From a checkpoint of a small image classifier: activation gelu.
Rows from block 2, named by matrix and row number. Rows with one number belong to one neuron. Each number is 128 + 32 x the weight over its row's rms, rounded and kept within 0 to 255. All counts start at 0. After the name is the row's rms in percent of the matrix's.
# fc1: MLP up (model.blocks.2.mlp.fc1.weight, 1024x256), inputs 128-255
# fc2: MLP down (model.blocks.2.mlp.fc2.weight, 256x1024, transposed), outputs 128-255
fc1.145 091 [107 180 155  95 118 114 121 124  90 132 122 121 201 107  89 137 183 141  72 158 168 150 136 172 149 128  84 136 164 117 108 152 120 126 163  99 157 135 122 145 161 176 199 136 197 135 114 146 207  53 164 128 122  64 152 106 199 101  94 110 120 118 130 131  97 167 126  88 113  33 172 140 137 107 108 151 141 153  83 132 146  71 125 142  96  96 134 163 114 166 129 145  76  79 119 106 158 160  89 108 116 186 155 100 126 109  91 114 144 121 128  91 143 136  67 117 132  74 189 222 138 137 126 111 119 130 167 106]
fc1.146 105 [128 155 128 142 141 106  80 138  74 169 114  76  52 213 175  65 110 148  74 137 133 103 151 155 142 115 139  97 113 228 136 169 195 105 162 148 163 123 161 126 155 118  61 119 154 117 101 172 109  57 145 102  99 128 157 191 103 112 136  81 136 148 125 109  62  86 158 199 121 134 147 121 154  72 145 171 155 153 168  86 134 118 130 122  92 127 117 162 114 135 116 161 121  94 101  91  96  94 130 165 143 123 120 152  85 178 149  93  72 120 211 108 173 158 115 108 163 175 101 107 176 132 125 100  95 110 149 145]
fc1.147 087 [156 110  99 174 188 131 169 108 105 150 147 146 131 128  98  95  91 110 148 171 100 113 131 156 141 147 144 109  67 158 147  97 169 136 140  84 141  97 136 139 177 120 173  93 170 151 213  81  89 145  93  22 126  60 130  89  88 155 148  92  82 158 110 178 173 165  99 148 141 168 128 187 131 127 133 149  98 130 177 173 100 121 125 143  91 106 142 139 183 127 161  77 167 119 107 155 126 152 116 139 109 133  93 130  97 133 199  45 145 143 111 110 145 103 112 139 137 127  99 120 124  92  80 125  94  82  78 119]
fc1.148 160 [ 98 139 158  68 153 134  99 186 109 104 116 127 103  80 125 105 127 119 162  95 185 121  78  74  57  97 109 126  93  99 136  72 126 140 112  70 139 116 156 100  83  88 139 104 150  78 193  97 116 153 141 125 142 198 162  91  85 178 112  95 155  95 158 170 174 127  35 131 191 172 154 106 110 125 113 119 118 107 114 119 132 122 122 143 131 152 141 108 102 177 113 155 127 139 143 154 143 168 123 182 113 134 126 117 165 135 140  73 154 172 140  92 150 167  87  48 107 141 145 190 157  82 186 106 116 159 106 101]
fc1.149 147 [ 96 182  92 105  76 152 141 110 130 153 104  96 110 189  91 135  74 135 112 131 146 138 156 156 134 158 154 168 153  97 124 112 130  98 151 100  99 163 105 155 114 130 129 194 172 129 131 129 140 138 143 115 105 189 114 110 160 140 113 133  88 165 149 146  48  63 150 148 100 150 140 162 154 132  69 140 109 203 118  81 164 133 125 157 123 131  88 155 117  66 148 176  68  96 202 175 106 134 139 181 177 134 122 119 141  85 137 114 133 107  84 219 163  84  80 169 137 106 185 108 148  76 176  93 205  87 105 173]
fc1.150 100 [180 114 152 135 151 108  89 118 116 130 110  90 187  98 162  54 110 120 111 128 142  81 103 152 151  65 123  92 109 145 142 202 149  99 108 127  77  77 138 142 191 113  88  95 125  35 165 174 125 128 112 129 152 124 149 112 105 106 143 136 109 152 100  61 102 101  98 144 130 162 173 144 147 179  93  73 137  76 109 103 118 124 133 169 172  93 183 164 118 120 123  76 156 108 163 107  88 140 110  80 118 106 179  79 160 105 142 125 117 135 122 162 125 131 118  78 151 115  88 107 122  96 108  92 132 125  98 192]
fc1.151 100 [128  35 178 166 153 136 131 167  47 135 113 112 133 130 136 114 165 101 135 139 186  96 149 158 106 147 121 146 165  61 133 110 129  64 131 101 163 129 141 140 132 136 141 141 131  85 151 133  91 182  84  42 120 190 104 124 144 141 110 106 129 131 163 106 124  78 140 164 112 170 123 139 191 109 173 123  92  94 107 152 126 132  95 150 117  77 134  98 114 135 143 133 129 162 169 180 147 104 161  47  65  96 156  92  81 172 175  80 110 140 198 164 121 133 143  92 110  83  82 145 200  86 171 116 117 123 150  70]
fc1.152 114 [123 150 145 110  88 104 109 140 114 110 154  75 101 128 120 155 127 130 157 113 180 142  89 140 129  86 116 112  90 132 103 168  90 106 124 146 102 114  85 116 178  55  95 139 125  61 181 135  87 157  97  90 144 159 180 207 123 157 124 107 173 167 118 101 151 131 131 161 119 132  95 131 165 167 115 124 204 124  89 221 135  92 145 136  97  92 152  79 164 158 111  91 114 186 129 112 159 121  69  74 157 155 103  86 167  76 143 139 147 134 110 151 161 161 129 101 146 152 128 113 142 118 141 145 123  81 164 143]
fc1.153 071 [172 139 140  66  62 100 114 147 103 125 102 148 152  68 113 129 103 143 122 122 125 143 119  83 167 185  99 102 139 123  74  94 127 181 133 105 107 119 122 206 134 116 117 134 157 107 114 124 141 121 174 136 145 165 121  98 139 127 141 213 117  85 120 114 174  89 157 127 101 171 142 134 118 144 146 135 139 111 159 169 104 185  67 142 151 171 139 121 129  80 128 152  94  98 138 143 149 162 136 117 119 136 100 163 135 128 175 105 159 141 153  93 113 147 131  35 138 171 152 162 153 165  96  57 159 158 149 165]
fc1.154 105 [130 143 181 103 182 116  95 135 112  54 137 150 163 130 137 158 165 113 166 104 165  49 128  49 140 120 108 155 112 118  86 113 105 144 107 169 113 160 138 106 172 148 116 181  95 143 157 139 117 112 154 102 180 136 141 132 103 118 152  96 122 119 123 125  73 123 149 101 148 196 132 115  69  81  96 152 115 104  80 120 105 129 170 142 145 154 125 127 115 115 155 207 105 103 166 123 167 163  98 146  81 167 131 156 122 157 143 125 120 103 131 152 176 113 156 147  61 102 126 125  92 186 184 121 134 127  92 146]
fc1.155 100 [147 186 102 106 169 152 129 125 163 127 102 119  51 159  84 168  72 147 118 114  69 159  75 145 180  88 144 133 131 100 134 160  94 117 158 114 174 114 158 138  91 129  11 114 124 125 118  70 114  77 155  92  77 151 103  97 134 121 133 124 104 161 164 134  77 163 124  51 104 132 146  67 112 164 132 158 112 112 116  99 107 137 107 131 184 171 144  96 134  92 109 125 156 204  90 174 107 153 118 112 142 126 110 144 113  91  81 154 141  70  78  97 157 110  79 138 148  83 128  87 140 160 127 148 120  90  75 140]
fc1.156 091 [108 139 170 154 187 179 100 103 171 103 124  45 202 115 136 155 133 158 107 107 132 161 198 140 178 155 148 111 141 118 118 105  32 165 159 110  96 111  95 136 141 132 188 151  48 147 131 162  92  97 108 138 107 151 111 155 166 198 131 188 151 161  82 114 142 151 147 107 136 111  98 130 148 108  74 118 140 109 101  91 125 144 119 119 147 154 127  87 136 123 134  80 112  90 105 151 151 161  99  80  90 163 150 143 131 138 144 148 131  58 121 152 169 168 115  95 186 164 162 110  48 170  69 156  75 148 122 104]
fc1.157 113 [134  76 105 149 168  79 134 153 149 126 139 177 107 143 135 178 138 147 103  90 132 104 129 129 119 141 113 119  85 182 152 190 172 161 103 143 146 110 141 153 122  98 143  81 117 117 123 133 147 129 106 161 147 109 131 131  89  87 125 157 142 172 149 120 121 120 155  81  93 177 120 120 133 118 141  90 130 129  96   5 115 139 114 124 150 111  67  62 105 106 124 160 178 169 117 117 135 137 134 159 123 168 143 157 136  99 167 187 151 165 125 119 133 139  93 107 126 131 143 118 209 106  92  85 129 123 132 171]
fc1.158 098 [130 141 141 126 143 112  73 156 153 140 133 147 124 124 126 119 100 111  61 153 152 106 104  58 129 143 137 138 157 212 131  94 190 157 104 200  91 145 113 142  65 142 116  85 148  62 100 144 142 184 165  99  68 173 110 121 120 112 110 116 168 133 122  92 156  64  98 148 140 189 138 133  34 195 119 143 131 120 157 123 106 162  90 130 153 158 148 156 144 104  41 168 170  66 125  89 106 143  93 171 172 164 118 122 145  98 151 137 110 137 147 129  81 116 123 161  45 132 132  89 119 182 159  81 124 142 133 153]
fc1.159 086 [122 150  74  51 133 102 173  86 139 146 134 132  97 102 115 135  78  99 138 155 147 143 137 111 110 105 115 132 184 108 133 152 153 106 106 153  70 148 170 212 146 123 142 124 114 108 100 115 123 134 154 114 111 149 136 124  46 129  83 116 150 144 134 127 138 121  73 137 127 143 105  76 124  86 142 158 123 126 147 135  95 145  71 138 197 143 116 116  77 148 132 141 137  83 124 162 139 175 108  86 135 159 139  90 188  55 115 130 162 133 110 148 144 151 153 136 118 110 162 145 150  94 120 114 100  84 103 130]
fc1.160 087 [115 150 104  87  99  62 132 109  81 113 142 119 112  64 177 151 108  94 165 115  76  88 120 146 101 176 147 111  79 121 174 144 128 158  54 136  82 116 108 106 149 115  77 102 150 181 149 134  69 105 145 146 104 135 170 111  82  72 134  84 156 137 126 102 131 101 143 164 100  32 150 221 158 151 129 113 133  84  90 114  94 122 109 171 158 184 209 156  92 102 137 184  70 103 102 173 156 115 191 116 110 182 120 167 114 123 112  96 119 143 148 113 148 138 167 108 141 148 108  90 146 102 124 125  84 141 106 122]
fc1.161 096 [ 82 136 107 107 154 153 142 155 172 118 128 153  33  83 118 158 100 143 141 136 155 175 124 133  96 131 115 158 162 148  96 146 110  73 186 133 136  99 103 168 152 100 122 123 117 119 107  93 103  42 141  50  99 118  82 143 109  30  77 139 141 104 107 151 135  99 130 219 102 108 125  94  65 145 138 150 121 115 173 225 145  87 168 138 106 169 137 106 117 102 190 138 110 118 143 145 186 124 101 117 129 112  96 161 159 168 108 103 107 125 137 122 163 171 196 145 208  79 103 134 124 169 134 122 139 147 151 170]
fc1.162 102 [131 129 136 171  57 107 163 126 174 119 101 149 113 135 101 120 107 144 144 131 100 123 150 109 129 121 134 146 180 163 107 171 113  82 146 115 139  87 170  97 128 156 111 144  95 146  30 110 125 161 171 116 107 139 132 118 140  63 106  98 162 142 122 128 101  83 113 137  89 118 109 120  72  97  88  65  48 119 115  61 151  71  99 161  96 165 142  76 133 124 142 135 162 165 111 127 160 155 136 135 133 122 164  80  70 113 104 160 140 103 109 186 143 126 145 167 115 118 141 117 120  86 123  84  86  92 107 199]
fc1.163 088 [122 112  68 153 113 140 151 109 144 122  99 117  51 154 149 138 140  72 124 135  72 142 115 116 126 155 118 177  79  98 126 152 133 133 123 117 145 185 106  75  77 116 148 152 150 129 148 109 115 143 138 181 118 117 164 112  79 114 158 143  81 103 162 138  79 150 167 161 168 165 171 105 142 124 120 132  77 106 111 139 153 122   0 139 143 111 144 165  97 140 153 143 142 124 103  95 155 103 108 174 153  82  79  73 136  66  89 127 134 145 114  92 105 144 154 173 150 107 159 124 142 140 151 120 136 103 146  99]
fc1.164 082 [198 159 151 129 113 140  98 159 125 136 120 129 115  89 138 161 189 132 159 104 109 164  67 101 142  93  78 144 153 119 138 152 106 126 160  88 149 102 131 147 149  89 116 102 135  96 160 134 114 174 108 114 135 136 110 156 128 156 132 134  91 121 125 103 114 175 140 203 173 188  93 141  92 130 146 180 158  93 175  50  99 120 147 155 171 107 128 109 122 122 144 152  96 115  70 132 156 144 123 126 131 209 138 136 157 153 130 163 103 107 145 152 123 112  72 114  89 223 112 103 135 141 153 161 148 169 126  92]
fc1.165 088 [111  94 199 142  89 164 131 138  81  41 120 130 142 108 115 166 141 128 121 159 102 125 198 137 106  90 149  83 119 170 178  89 159 148 191 195 174 117  84 153 133 160 114 175 160 179 132 142  66  99 108 113 111 102 156 151 109 138 110 154 114 137 168 119 130 143 102 114 185 140 172 116 113 128 135 129 156 128 145  64 145 136 155 125 128 130 106  57  91 132 130 108  97 173 120  83  46 127 190  74 118 135  88  86 121 144 124 123 171 161 145 113 178 185 136 108  64 104 135  94 105 132  90 175 146 124 150 105]
fc1.166 081 [142 137 134 164 118  95 166 155 105 148 207 105 139  85 120 156  80 200 167  70 175 100 157 133 157  99  72 125 145 130 111  99 152  96 134 130 105  96 138 158 144 170 172 148 116  55 144 147 121  99 149 183 119 154 112 186 157 129 164  80  80 132 166  91 164 116 190 130 111  76 103 121 129 100 128 119  78 116  95 148  84 149 127 144 159 116 128 146 110 154 127 161 148 189 124  76  96 115 146 129 171 108 102 149 120 120  81 225 138 151 109 164 171  94 152 116 142 145 138 168 134 108 122  91 101 143  80 116]
fc1.167 117 [140 113 138 126 194 113 101  96  97 110 126 127  48 141 152  59  93 121  82 122  96 115  84 158  85 115 121 155 145 185 142 157 132 105 111  78 146  88 113 147 121 110  24 138 189 119 141 109 133  26 114 120 115 109 143 118 108 179 162 132 105 144 137 104 110  60 124 155 127 131 154  94 132 150 148 139  27 180 158 112 121 165 128 150 118 175 166 142 145 226 134 120 106 118  98 114 103 145 131 178 106 144 142 101 138 147 133 113  84  87 197 125 184 173 159  88 234 117 131 125 163 191 116 139 128 104  92 186]
fc1.168 082 [139 156 130 144  88  80 160  87 123 106 153 114  85 116 151 125 105 129 108 122 157 105  66 119 104 123 128 106 137 149 121 135  96 126 123 124 106 105 151 156 122  83 130 124 100 107 136 109 142 175  98 118 129 186 144  49 129 103  95 165  73  97 111  66 206  93 124 113  32 154 126 163 168 134 126 135 179  99 149 105  82 137 138 152 172 110 131  90 146 157 109 129  99 121  67  81  94 195 134 164 154 109 108 137 144 127  97 107  71 134 127 122 113 137 194 104 111 127 121 106 134 173 159 159 157 119 178 153]
fc1.169 087 [ 32 127 158 136  99 140 151  99  93  85 129 210  93 107 167 152 179 106 132 127 118 104 137  98  96 163 143 153 197 119 108 102 115 124 137 134 135 127 105  75  99 109 141 108 114 126 119 164 161 152 121  95 150 161 150 183  89  99 126 123 126  77 120 154 102 103 136 176 112 128 138  88 158 131 113 157 136  52 162 115 109 142 152 120 163  65 133 145  85 100 132 172  73 141 135 152 170 169 111 128 101 140 110 108 118  95 112  99 186 128  83 119 127  89 146 128  90 139 189 142 130 115 114 174 149 119 144 124]
fc1.170 097 [135 139 119 117 132 158 111 164 132 123 124 149 119 190 136 139 163  62 122 111 129 166 146 107 126 154 176 108 127 136 135 132 118 154 112 130 141  89 177 119 124 115 143 138 130 205 118 138 155 158 115  93  87 146 151 125 139 117  77 154 101 150 149 137 123  91 125 110 132  94 208 147 119  92 148  95  84 142 128 131 187 122  39 115  87 156 105 142  99 120 152 161 105 157  84 120 147  84  68 139 118 201 111  83 133 181 119  99 122 106 136 107 148 142 164 123 127 125 129 178 134 180 130 137 138  92 162 168]
fc1.171 101 [111 156 144 144 101 139 139 128 131 166 132 160 121 124 152 151 102  97 159  81 103  95 120  82 114 135 164 136  97  97 108 153 170 181 142 147 121 102 106 160 155 141 154 143  80  76 109 138 121 143 133 101 146 186 136 162 139 100 126 219 150 127 155 129 113 140  64 151 147 127 221 152  78 153 121 118  95 131 124 185 109 104  73 113 139 127 131 105 149 130  35 120 103 157 113 140 165 136 158 126 128 127 142  45 129  91 125 229 114 115  63 115 162 113 112  85 143  87 163 133 152 152 114 103 127  98 139  88]
fc2.145 087 [160 131 123 127  81  77 143 149 100 143 164 176 124 168 159 118 131 159 161 131  72  44 153 139 162 135  93 140 157  77 167 183 144 123 122 113 109 137 127  96 161 165 119 106 107 126 132  82  97 196  98 128 151 114 143 106 140 212  65  98 188 170 129 172 143 136 139 143 134 121 154  99  92 134 120 106 102 147  92  94  91 135 122 122 146  88 106 172 126 112 121 200 113 147 182 160 112 136 160 144  98 111 104 167 117  75 112  55 144 134 120 147 184 100 197 104 138 123  92 155 109  77  93 128 127 119 108  92]
fc2.146 126 [159 167 127 155 140  86 133 132 128 160 151 138 219 146 166 117 155 143  87  55 118 147 120  97 127 152 142 116  91 118 123 121 108 124 131 139  64 153 124 117 119 163  95 170 135 160 151 127 166 137 112 190 124  91 134  69 144 113  95  61 108  99 156  61  61 119 184 130 152 127 137  83 131 152 165 103 138 112 142 131 115 155 103 131 150 118 122 162 129 178 121  81 156 143 161 103 128 129 179  79 154 113 137 123 175 147 166 130 165 155 122  96 130 174 122 148 118 132 148  68 129 104 127 161 113 139 142 106]
fc2.147 080 [115 123 192  76 167 112 188 122 143  92  74 138 100 113 164 156 131 171  84  58 195  88 150  96 154 131 143 122 132  47 160 137 134 125 146 171 102 162 146 146 126 170 148 112 124 147  38 203 101 147 109 208 160  83 117  95 106  95 147 137 165 101 123 122 100 154 138 157 150 120 110 132  79 160 115 126  98 173 107 143 175 163 131 115 115 168 135 139  99 117 116 104  88 119 113  94 130 153 146  87 199  96 126  80 121 128  46  60  98 150  80 130 143  79  94 161  99  68 115 142  89 114 150 147 165 181  83  76]
fc2.148 135 [131 119 188 110 149 103 127  85 155 136 116  83 143 157 126 104 149 103 142 134 127  87 184 108 169 138 179 169 126 124 152 152 153 107 124 155  65 136  92 162 155 198 118 107 165 164  82 161  88 124  92 116 107 114  97 133 136 143 135 120 118 165  90  61 115 116 133 123  97 102 113 125 142  51 103  95 130 136 179 181 160 181 124 143 105  82 133  92 186 134  92 173 108 155  81 113 121  55  92 104 136  89 142 155  97 110 152 155  89 137 107 148 190 156 159 153 146 153 110 205 126  92  72 118 128  76  95  71]
fc2.149 130 [143 149 150 104 143 156 106 135 126 106  87 163 149 164 129  60 161 142 148  93 102 157 164 116 163  95 124 143 170  86 119 158 145 151  75 162 167 109 164  97 144 157 120  29 147 121  92 111 159 161  74  74 102 132 194 138 127 112 179 116  89 145 107 118 161 144 122  99 135  79 160 102 165 108 154 121  92 100 103 173  97  96 125 139 148  72 148  34 108 102 127 112 133 170  98  99 125  87 133  84 172 161 168 128  65 175 130 167 152 183 126 128 159 196 140  87 157 175 108 188  99 122  84 122 103 156 138  81]
fc2.150 097 [ 79 129 124  84 126 160 176 177 165 154 202 108  91 171 170 124 118 139  88 113 115 149 128 114  97 158 140 164 143 123 150 134 106 110 124 140 119 159 142 155  87 173 118 133 113 139 123  88  68 178 159 137 108 145  90 120 153 139 161 133  91 148  96 115 167 136 103 121 118 194 127  62 133  98 135  95 119 114 122 128 125 103 151 174 129 139 161 164 183  80  48 151 151 174 113 147 170 125  95  59 150  74  70  98 118  87  91 151 161 147 136 124 158 134 134 164 114 135 146  23  52 137 110 136 148 127 109  79]
fc2.151 095 [141 173  74 149 139  65 147 158 180 106  84  86 100 116 128 146 146 110 112 102  92 116  98 138 111 143 168 104 119 193 166 136 134 171 165 132 165 130 134  83 156 154 149 123 123 152 141 122 193 171 124 143 132 194 100 136 159  74 136 123 108  97 168 203 132 102 106 122 128  87  89 151 158 166 148 111 141  65 140 112 196 100 118  87 110 114 135 120 163 135  85 161  96 183 126 140 126 102 132 127 149 192 105 164 119  70 154 100 132 159  69  87 131 169 125 213  72 133 135 135  92 155 100 153 131  97 132  90]
fc2.152 120 [181  81 114 111 133 148  44 128  71 104 140 136 162 144 123 135 137 104 152 168  64 139 164  83  81 193 108  61  80 103 168  92 106 146 192 111  99 171 164 137 151 164  83  96 127 214 103 107  63  52 119 136 158 171 147 151 132 128 143 129 165 118 128  97 143  92 133  74 126 110 150 136 124 190 128 107 108 156 115  85 108 167 124 140  81  85 137 131 236 178 159 129 103 123  58 119 142 134 127 167  88 142 139 118 117 121 136  87 159 100 133 102 115 158 106 181  94 186 131 123 106 104 107 131 135 167 182 124]
fc2.153 059 [157 121 106  68  77 191 167 127 122 127  95 145 127 125 134 153  87 168 199  43  89  70 132 135 144 114 143 162  93 128 197 175 175 172 144 168 131 146 148  96  51 113 133 169 136 135 135 167  47  94  60 142 134 129 113 147 123 108  95  90 136 150 108  71  81 126  82 156 124  69  85 163 127 128 193  95 167 103 116 132 164  99  80 180  96  96 133 144 157 131 124 104 157  73 101 196 115 123 128 108 115 111 162 141 100  95  46  24 143 145 125 142 110 114  82 159 122 136 161 135 110 113  99 112  81 121 118 159]
fc2.154 095 [ 87 113 125 130 151 179 153 177 101 124 110 152 109 160 109 111 125 133 159 139 114 140 129 139 102 186 195 113 151 103 113 141 139 181 172  78 158 114 147 133 159 102 138 166 112 130 104 128 167 146  63 165  75 102 124 129  97 123  69 100 153 106 125 146 178 111 127 155 112 179 130 147 137 127 125 160 143 141  99 129 223  96  84 118 134 182 160 102 125 131 129 109 152 136 139  91 155 104 155 153  89  70 118  98  54 133 143 112 142 110 213 109  84 123 132  98 102 178 134 130 132 151 139 189 155  99 121  70]
fc2.155 107 [133  92 130 209 103 120 147 133  66 126 170 109  52 128 198  92 141 114 112 200 141 116 147 136  90 104 111 182 139 102 157 159 129 103  81  61 155 129 108 132  74 156 175  72 125 129 101 125  94  97 112 139 192 192  68 133 112 113 142 102 164 131 124 152 130 104  88 119 149 151  87 124 150 140 183 175 153 162 174 138 109 173 121 152 121  89 129 115 107 155 161 145  74 117 141  84 107 130 109 127 120 180  65 114 144 151 119  97 140 148 133  98 136 105 191 136 125 192 129 104 113 122 176 140 146 169 129 155]
fc2.156 094 [141 100 115 137 111 125 196  89  88 189 127 155 122 142 130 117 143 137  98 208  87 115  97 137 127 121 140 134 163  99 129 143 120  51 111 174 139 144  96  85  94 116 117 168  88 137 109  77 175 101 157 165 155 113  51 118 167 133 161  73 133  64 142 189 140 113 136 138 123 114 144 100 146 130 130 118  96  81 166 143 176 143 150 204 165  95 141 192 166 135 142 123 164 180 141 199 152 139 154 132  91 149 119 135  94 220 117 107 137 101 123 169 124 133 163 196 111 106 112  39 161 172 159 140 169 116 110 110]
fc2.157 133 [116 197 161 105  90 151 109 101 136 129 171 141 135 151  67  75 139 117 131 141 145 124 120 181  87 143 204 169 132 157 166 153 107 131 120 138 136  79 113  67 112 165 102 146 109 145 138 141  90 158 112 190 136 124 159  97  89 170 115 110 152  86 180  87 125 150 107 190 180 150 147 118 121 111 151 104 111  92 155 187 149 115 190 133 178 193 144 156  76 111 130  48 165  76  89 101  71  86 164  81 147  97  98 134 116 148  89 102 130 127 110 114  66 104 170 149 166 111 153 173  92 150  91 116 103 143 143 139]
fc2.158 095 [147 115 136 152 138 148 108 110 115 141 118 109 149 132 116 123 137 140  90 160 123 109 119  90 152 137 179 128 132 128  61 133 152 195 135  57  69 122 122 155 129 181 153 121  70 178 100 175 144 167 137 191 134 104 139 148  69 131 187 183 124 153 109 107  82 152 165  78 105 100 188 135 116 105 148 149 129  87  63 105 148 122 111 100  97 179 117 160  98 134 197 134  86 128 134  94 110  46 107  84 140  97 152  88 127 155 101  78 146  67 176 110 160  93 150 124 149 138 153 125 107 167 122 193 115 127 102 194]
fc2.159 086 [150 127 184 149 170 159 124 158 106  97 110 169 178 158 169 136  68 152  64 150 136  80  57  60 127  81 135 112 122 173 173 119 108 136  96 149 179  89  93 131 125  99  83 158 138  79 135 152 117 150  89 113 144 141  99 103 142 112 124  84  66 130  80 125 115 117 100  79 118 130 178 149  98 177 127 165 104 135 131 160 103  76 118 156 119 105 135 128 118 138 106 135 157 137 131 164 170 131  94 159 102 111 110  72 128 168 141 210 132 126 170 118 145 133  76 105 120 160 126 155  65 175 134 169  99 185 151  67]
fc2.160 092 [123  66 122 134 117 136 165 131 131 118 137 137 122 132  82 197 129 140 125 122 150 107 127  77  98  89  64 137 123 113 150  99  82 118 226 115 157  74 141 137 155 110 154 135 114 102 100 126  78  89  91 107 133 125  63 138 102 160 149 187 132  95  97 134 122 122 160 174 106 139 146  54 128 125 162 149 157 114 141 142 134  98 149 146 109 133 121 133 164 144 103 141 187 128 136 154 174 100 129 121 156 126 107 150 155 149 118 131 124 119  43 144 100  55 133 105 159 151 133 131 110  76 144 150 182 133 141 103]
fc2.161 105 [123 147 141 124 147  87 134 101 147  98  89 120 159 161 113 158 166 178  84 130 168  98 112 129 162 101 108 116  69 146 146 129 131 130  64 159  69 120 139  93 124 147 158 122 159 127 119  87  88 162 109  50 139 189  68  98 157 141  74  80 119 113 155  53 124 110 110 157 128  90 196 140 153  91  94 190 159 117  75  72 124 134  91 148 136 182 135 181 129  91 111 132 128 206 111  83 123  53 128 100 143 120 104 119 159 126 146 112 125 142  99 115  99 141 175 178 126 174 159 122  90 104 103 155 150 122  49 172]
fc2.162 100 [146 205 162  35 119 183 130 103  94 222 148 164  96  95  40 186 131  62 142 164 131 130 156 111 110 175 186 156 144 129 141 112  86 130  93 118 167 113 104 104 173 117  69 111 104 141 147 182 104 172 126 172 190 111 144 166 134 136 148 129 126 105 110  99 111 154  97 156 117 122 106 174 161 113 155 124 197 114 180 141 127 153 120 166 116 133 115 129 107 139  80 127 150 118 153 164 111 110  92 125  90 118 139 128 142 111 139 115 161 132 154 138  91 132 143 139  91 128 157  68 159 105 131 117 144 156 205 154]
fc2.163 104 [101 152 143 116 130 149 134 140 134 105 156 191 150 139 125 119 108 120 173 132 114 149 119  91 117 191 158  74 164 166 122 170  93 148 131 139 130  84  92 140 115 184 140 130  96 114  70  82 102 168 122  94 156 132 167 118 130 105 101 148  96 155  92 128 191  85  79 142  37  94 121 135 155 143 118  77 161 110 191 146 113 120 166 152 102 201 113 123 177  92 169 120 161 105 139 145 112 125 190 113 170 157 171 106 113  71 156 161 121 161 130 136 122 177  82 122 137 142 141  64 132 119  45 167 196 126 142 136]
fc2.164 080 [ 98  49  81 109  95 158 142 178 118 103 193  53  77 161 161  63  96  64 129 164 108 141 187 163 138 162 170 129  82 111 114 115 167 168  97 132 151 128 117 149  89 101 181 137 189 146 130 151  67 147 159 140  56  92 101 103 132 157 193  45 172 130 119 145 171  60 187 107  58 161 126 109 153 140 140 120 143  86  70 143 161 121 110  91 116 108 132 154 142 162 118 111 165  63 126 177 147 118  94 103 139 110 136 152 100 130 144 120 112 111 149 102 181 165  86 102 114 105 125 109 132 127 131 147 148 117  78  85]
fc2.165 087 [101 132 101 127 101 125 168  65  96 177 170 119  78  28 146 150 143 151 114 100 157 130  42 111 205 165 122 140 122  76 149 232  83  97 139 168  99 124 168  83 109 114  81 140  57 122 120 112 124 108 169 161 148 142 178 102 137 144 131  77  78  38 135  64 151  97  98 132  75 135  65 142 184  95 114 106 147 147 112 145  99  72 148  93 124 122 134 130 119 156 139 124 135 145 142 159 139 107  99 155 156 151 119 134 121 122 162 117 123 106 108 150 100 127 190 129 177 155 108 103  95 104 137 134 127 157 121  96]
fc2.166 086 [118 119 126  84 139 152 142  86 105 119  75 153 120 186 122 112 164 105  51 194 186 157 109 159 117 176 144 103 125 157 102 136 163 152 118 143 111 165 139 145 163  92 106 145 103 152  63 123  52 136 118 132 135  85 105  58 166 147 108 119 166  84 122 197 132 170 122 126 114  61 148 172 122 134 132 126  90 148 142 143 131 108 103 164 139 107 116  93 162 104  51  82 124 100 143 164 159 160 135 125  45  95 171 117 129 141 122  61  98  75 118 161 102 126 156 140 109 146 161  54 148 107  84  82  86 139 145 173]
fc2.167 126 [146 126 133 107 111 154 175 160 132  89 168 130 150 138 128 157 156 114 114 151 124 119 161 141 133 107 135 103 150 113  99 127  30 132 152 149 102 161 164 110 113 175 136 104  57 197 115  99 114  73 114 103 123 156 133 124 152 140  83  86 112  76 131  87 137 123 166 122 193 188 162 129 116 127 108 123 241 102 133 104 113 119 109  84 106  64 183 238 108  74 134 131 169 120 126 144 106 138 112 101 135 107 144 150 128  82 140 161 183 146 112  90 129 141 109 157 151 173 114 128  79 139 148 149 128 169 170  69]
fc2.168 108 [117 118 111 141 125 209 114 146 176 200 117 216 149 124 141 178 126  95 134 148 153 139 143 158 175 104 161 145 144 126  98 107 107  87 128 129 136 144 174 186 162 118 126 154 100 109 125 125 107 107 205  93 129  95  54 152 127 102 187 120 188 174  95 128  72 174  91 111 169  96 140  88 159 101 166 175 104 118 134 119 160  75  89 114 152 119 133 123 108  54 100 141  58 168 186  99 175 139 101 140 138 118 110 119 159 124  81 157 151 118 154 119 136  99 121 133  91 142 155 145 186  62 123 123  79 147 150 181]
fc2.169 077 [156 186 103 111 170 112 157 152 101 166 153  89 130 102  88 114  84 136 127 127 145 162  97 139 175 192 106 155 135  38 114 178 115  96 141 111 190 156 199 149 134 142 149 156 163 141 127 138 112  92  91 162 152 130 143  99 185 151 133 103 111  92 115  86 157 145 155  84 137 101  96 128 104 145  65  92 116 176  82 153 139  94 139 105  65 169 166 157 153 102 136 159 158 137 174  91 119  75 100 158  99 190 204 112 140 113 102 138 118 134 178 133 105 124 132  89 117 149  87 132 144 169 182  74  98 101 106 113]
fc2.170 118 [127 153 169 147 134 113  75  97 162 132 141 135 191 127 109 121 117 184 175 125 149 178 117  89 107 146 139 117 173 169 144 204 130 160 118 136  90 136  75 155 103 150 132 137 153 105 155 199 115 157 137 120  58 120 133  88  76 109  92 131 145 117 196  93  48  83  86 107 115 116 116 131 145  32 114 145 124 136 113  82 114 128 105 160 176 129 169 184  96  91  58  95 117 139 220 112 117 107 166 117 155 100 122 103 154 147 147 167 152 154 106 151  91 125 161 132 140 143 113  70  91 139 138 103 127 115 160 130]
fc2.171 105 [166  60 136 155 110 118 105  96  86  97 127  80 135 109 159  88  81 150  91 137  93 122 123 185 103 180 129 116 106 171  90 150 127 119 178 158 148 189 161 125 129 124  75 130  99 209 110  84  71 135 183 154 170 120  51 133 172 179 134 100 151 113 140 105 149 106 109 160 159 150 137 138 186 114  96  92 117 124 112  77 128 146 160  58 103 117 116 133 160 111 144 149 164 141  84 113  99 106 112 136 124 124  93 133 101 154 157  75 142 148 178 124  79 135  28 167 101 209 142  88  39  96 131 155 122 159 162 120]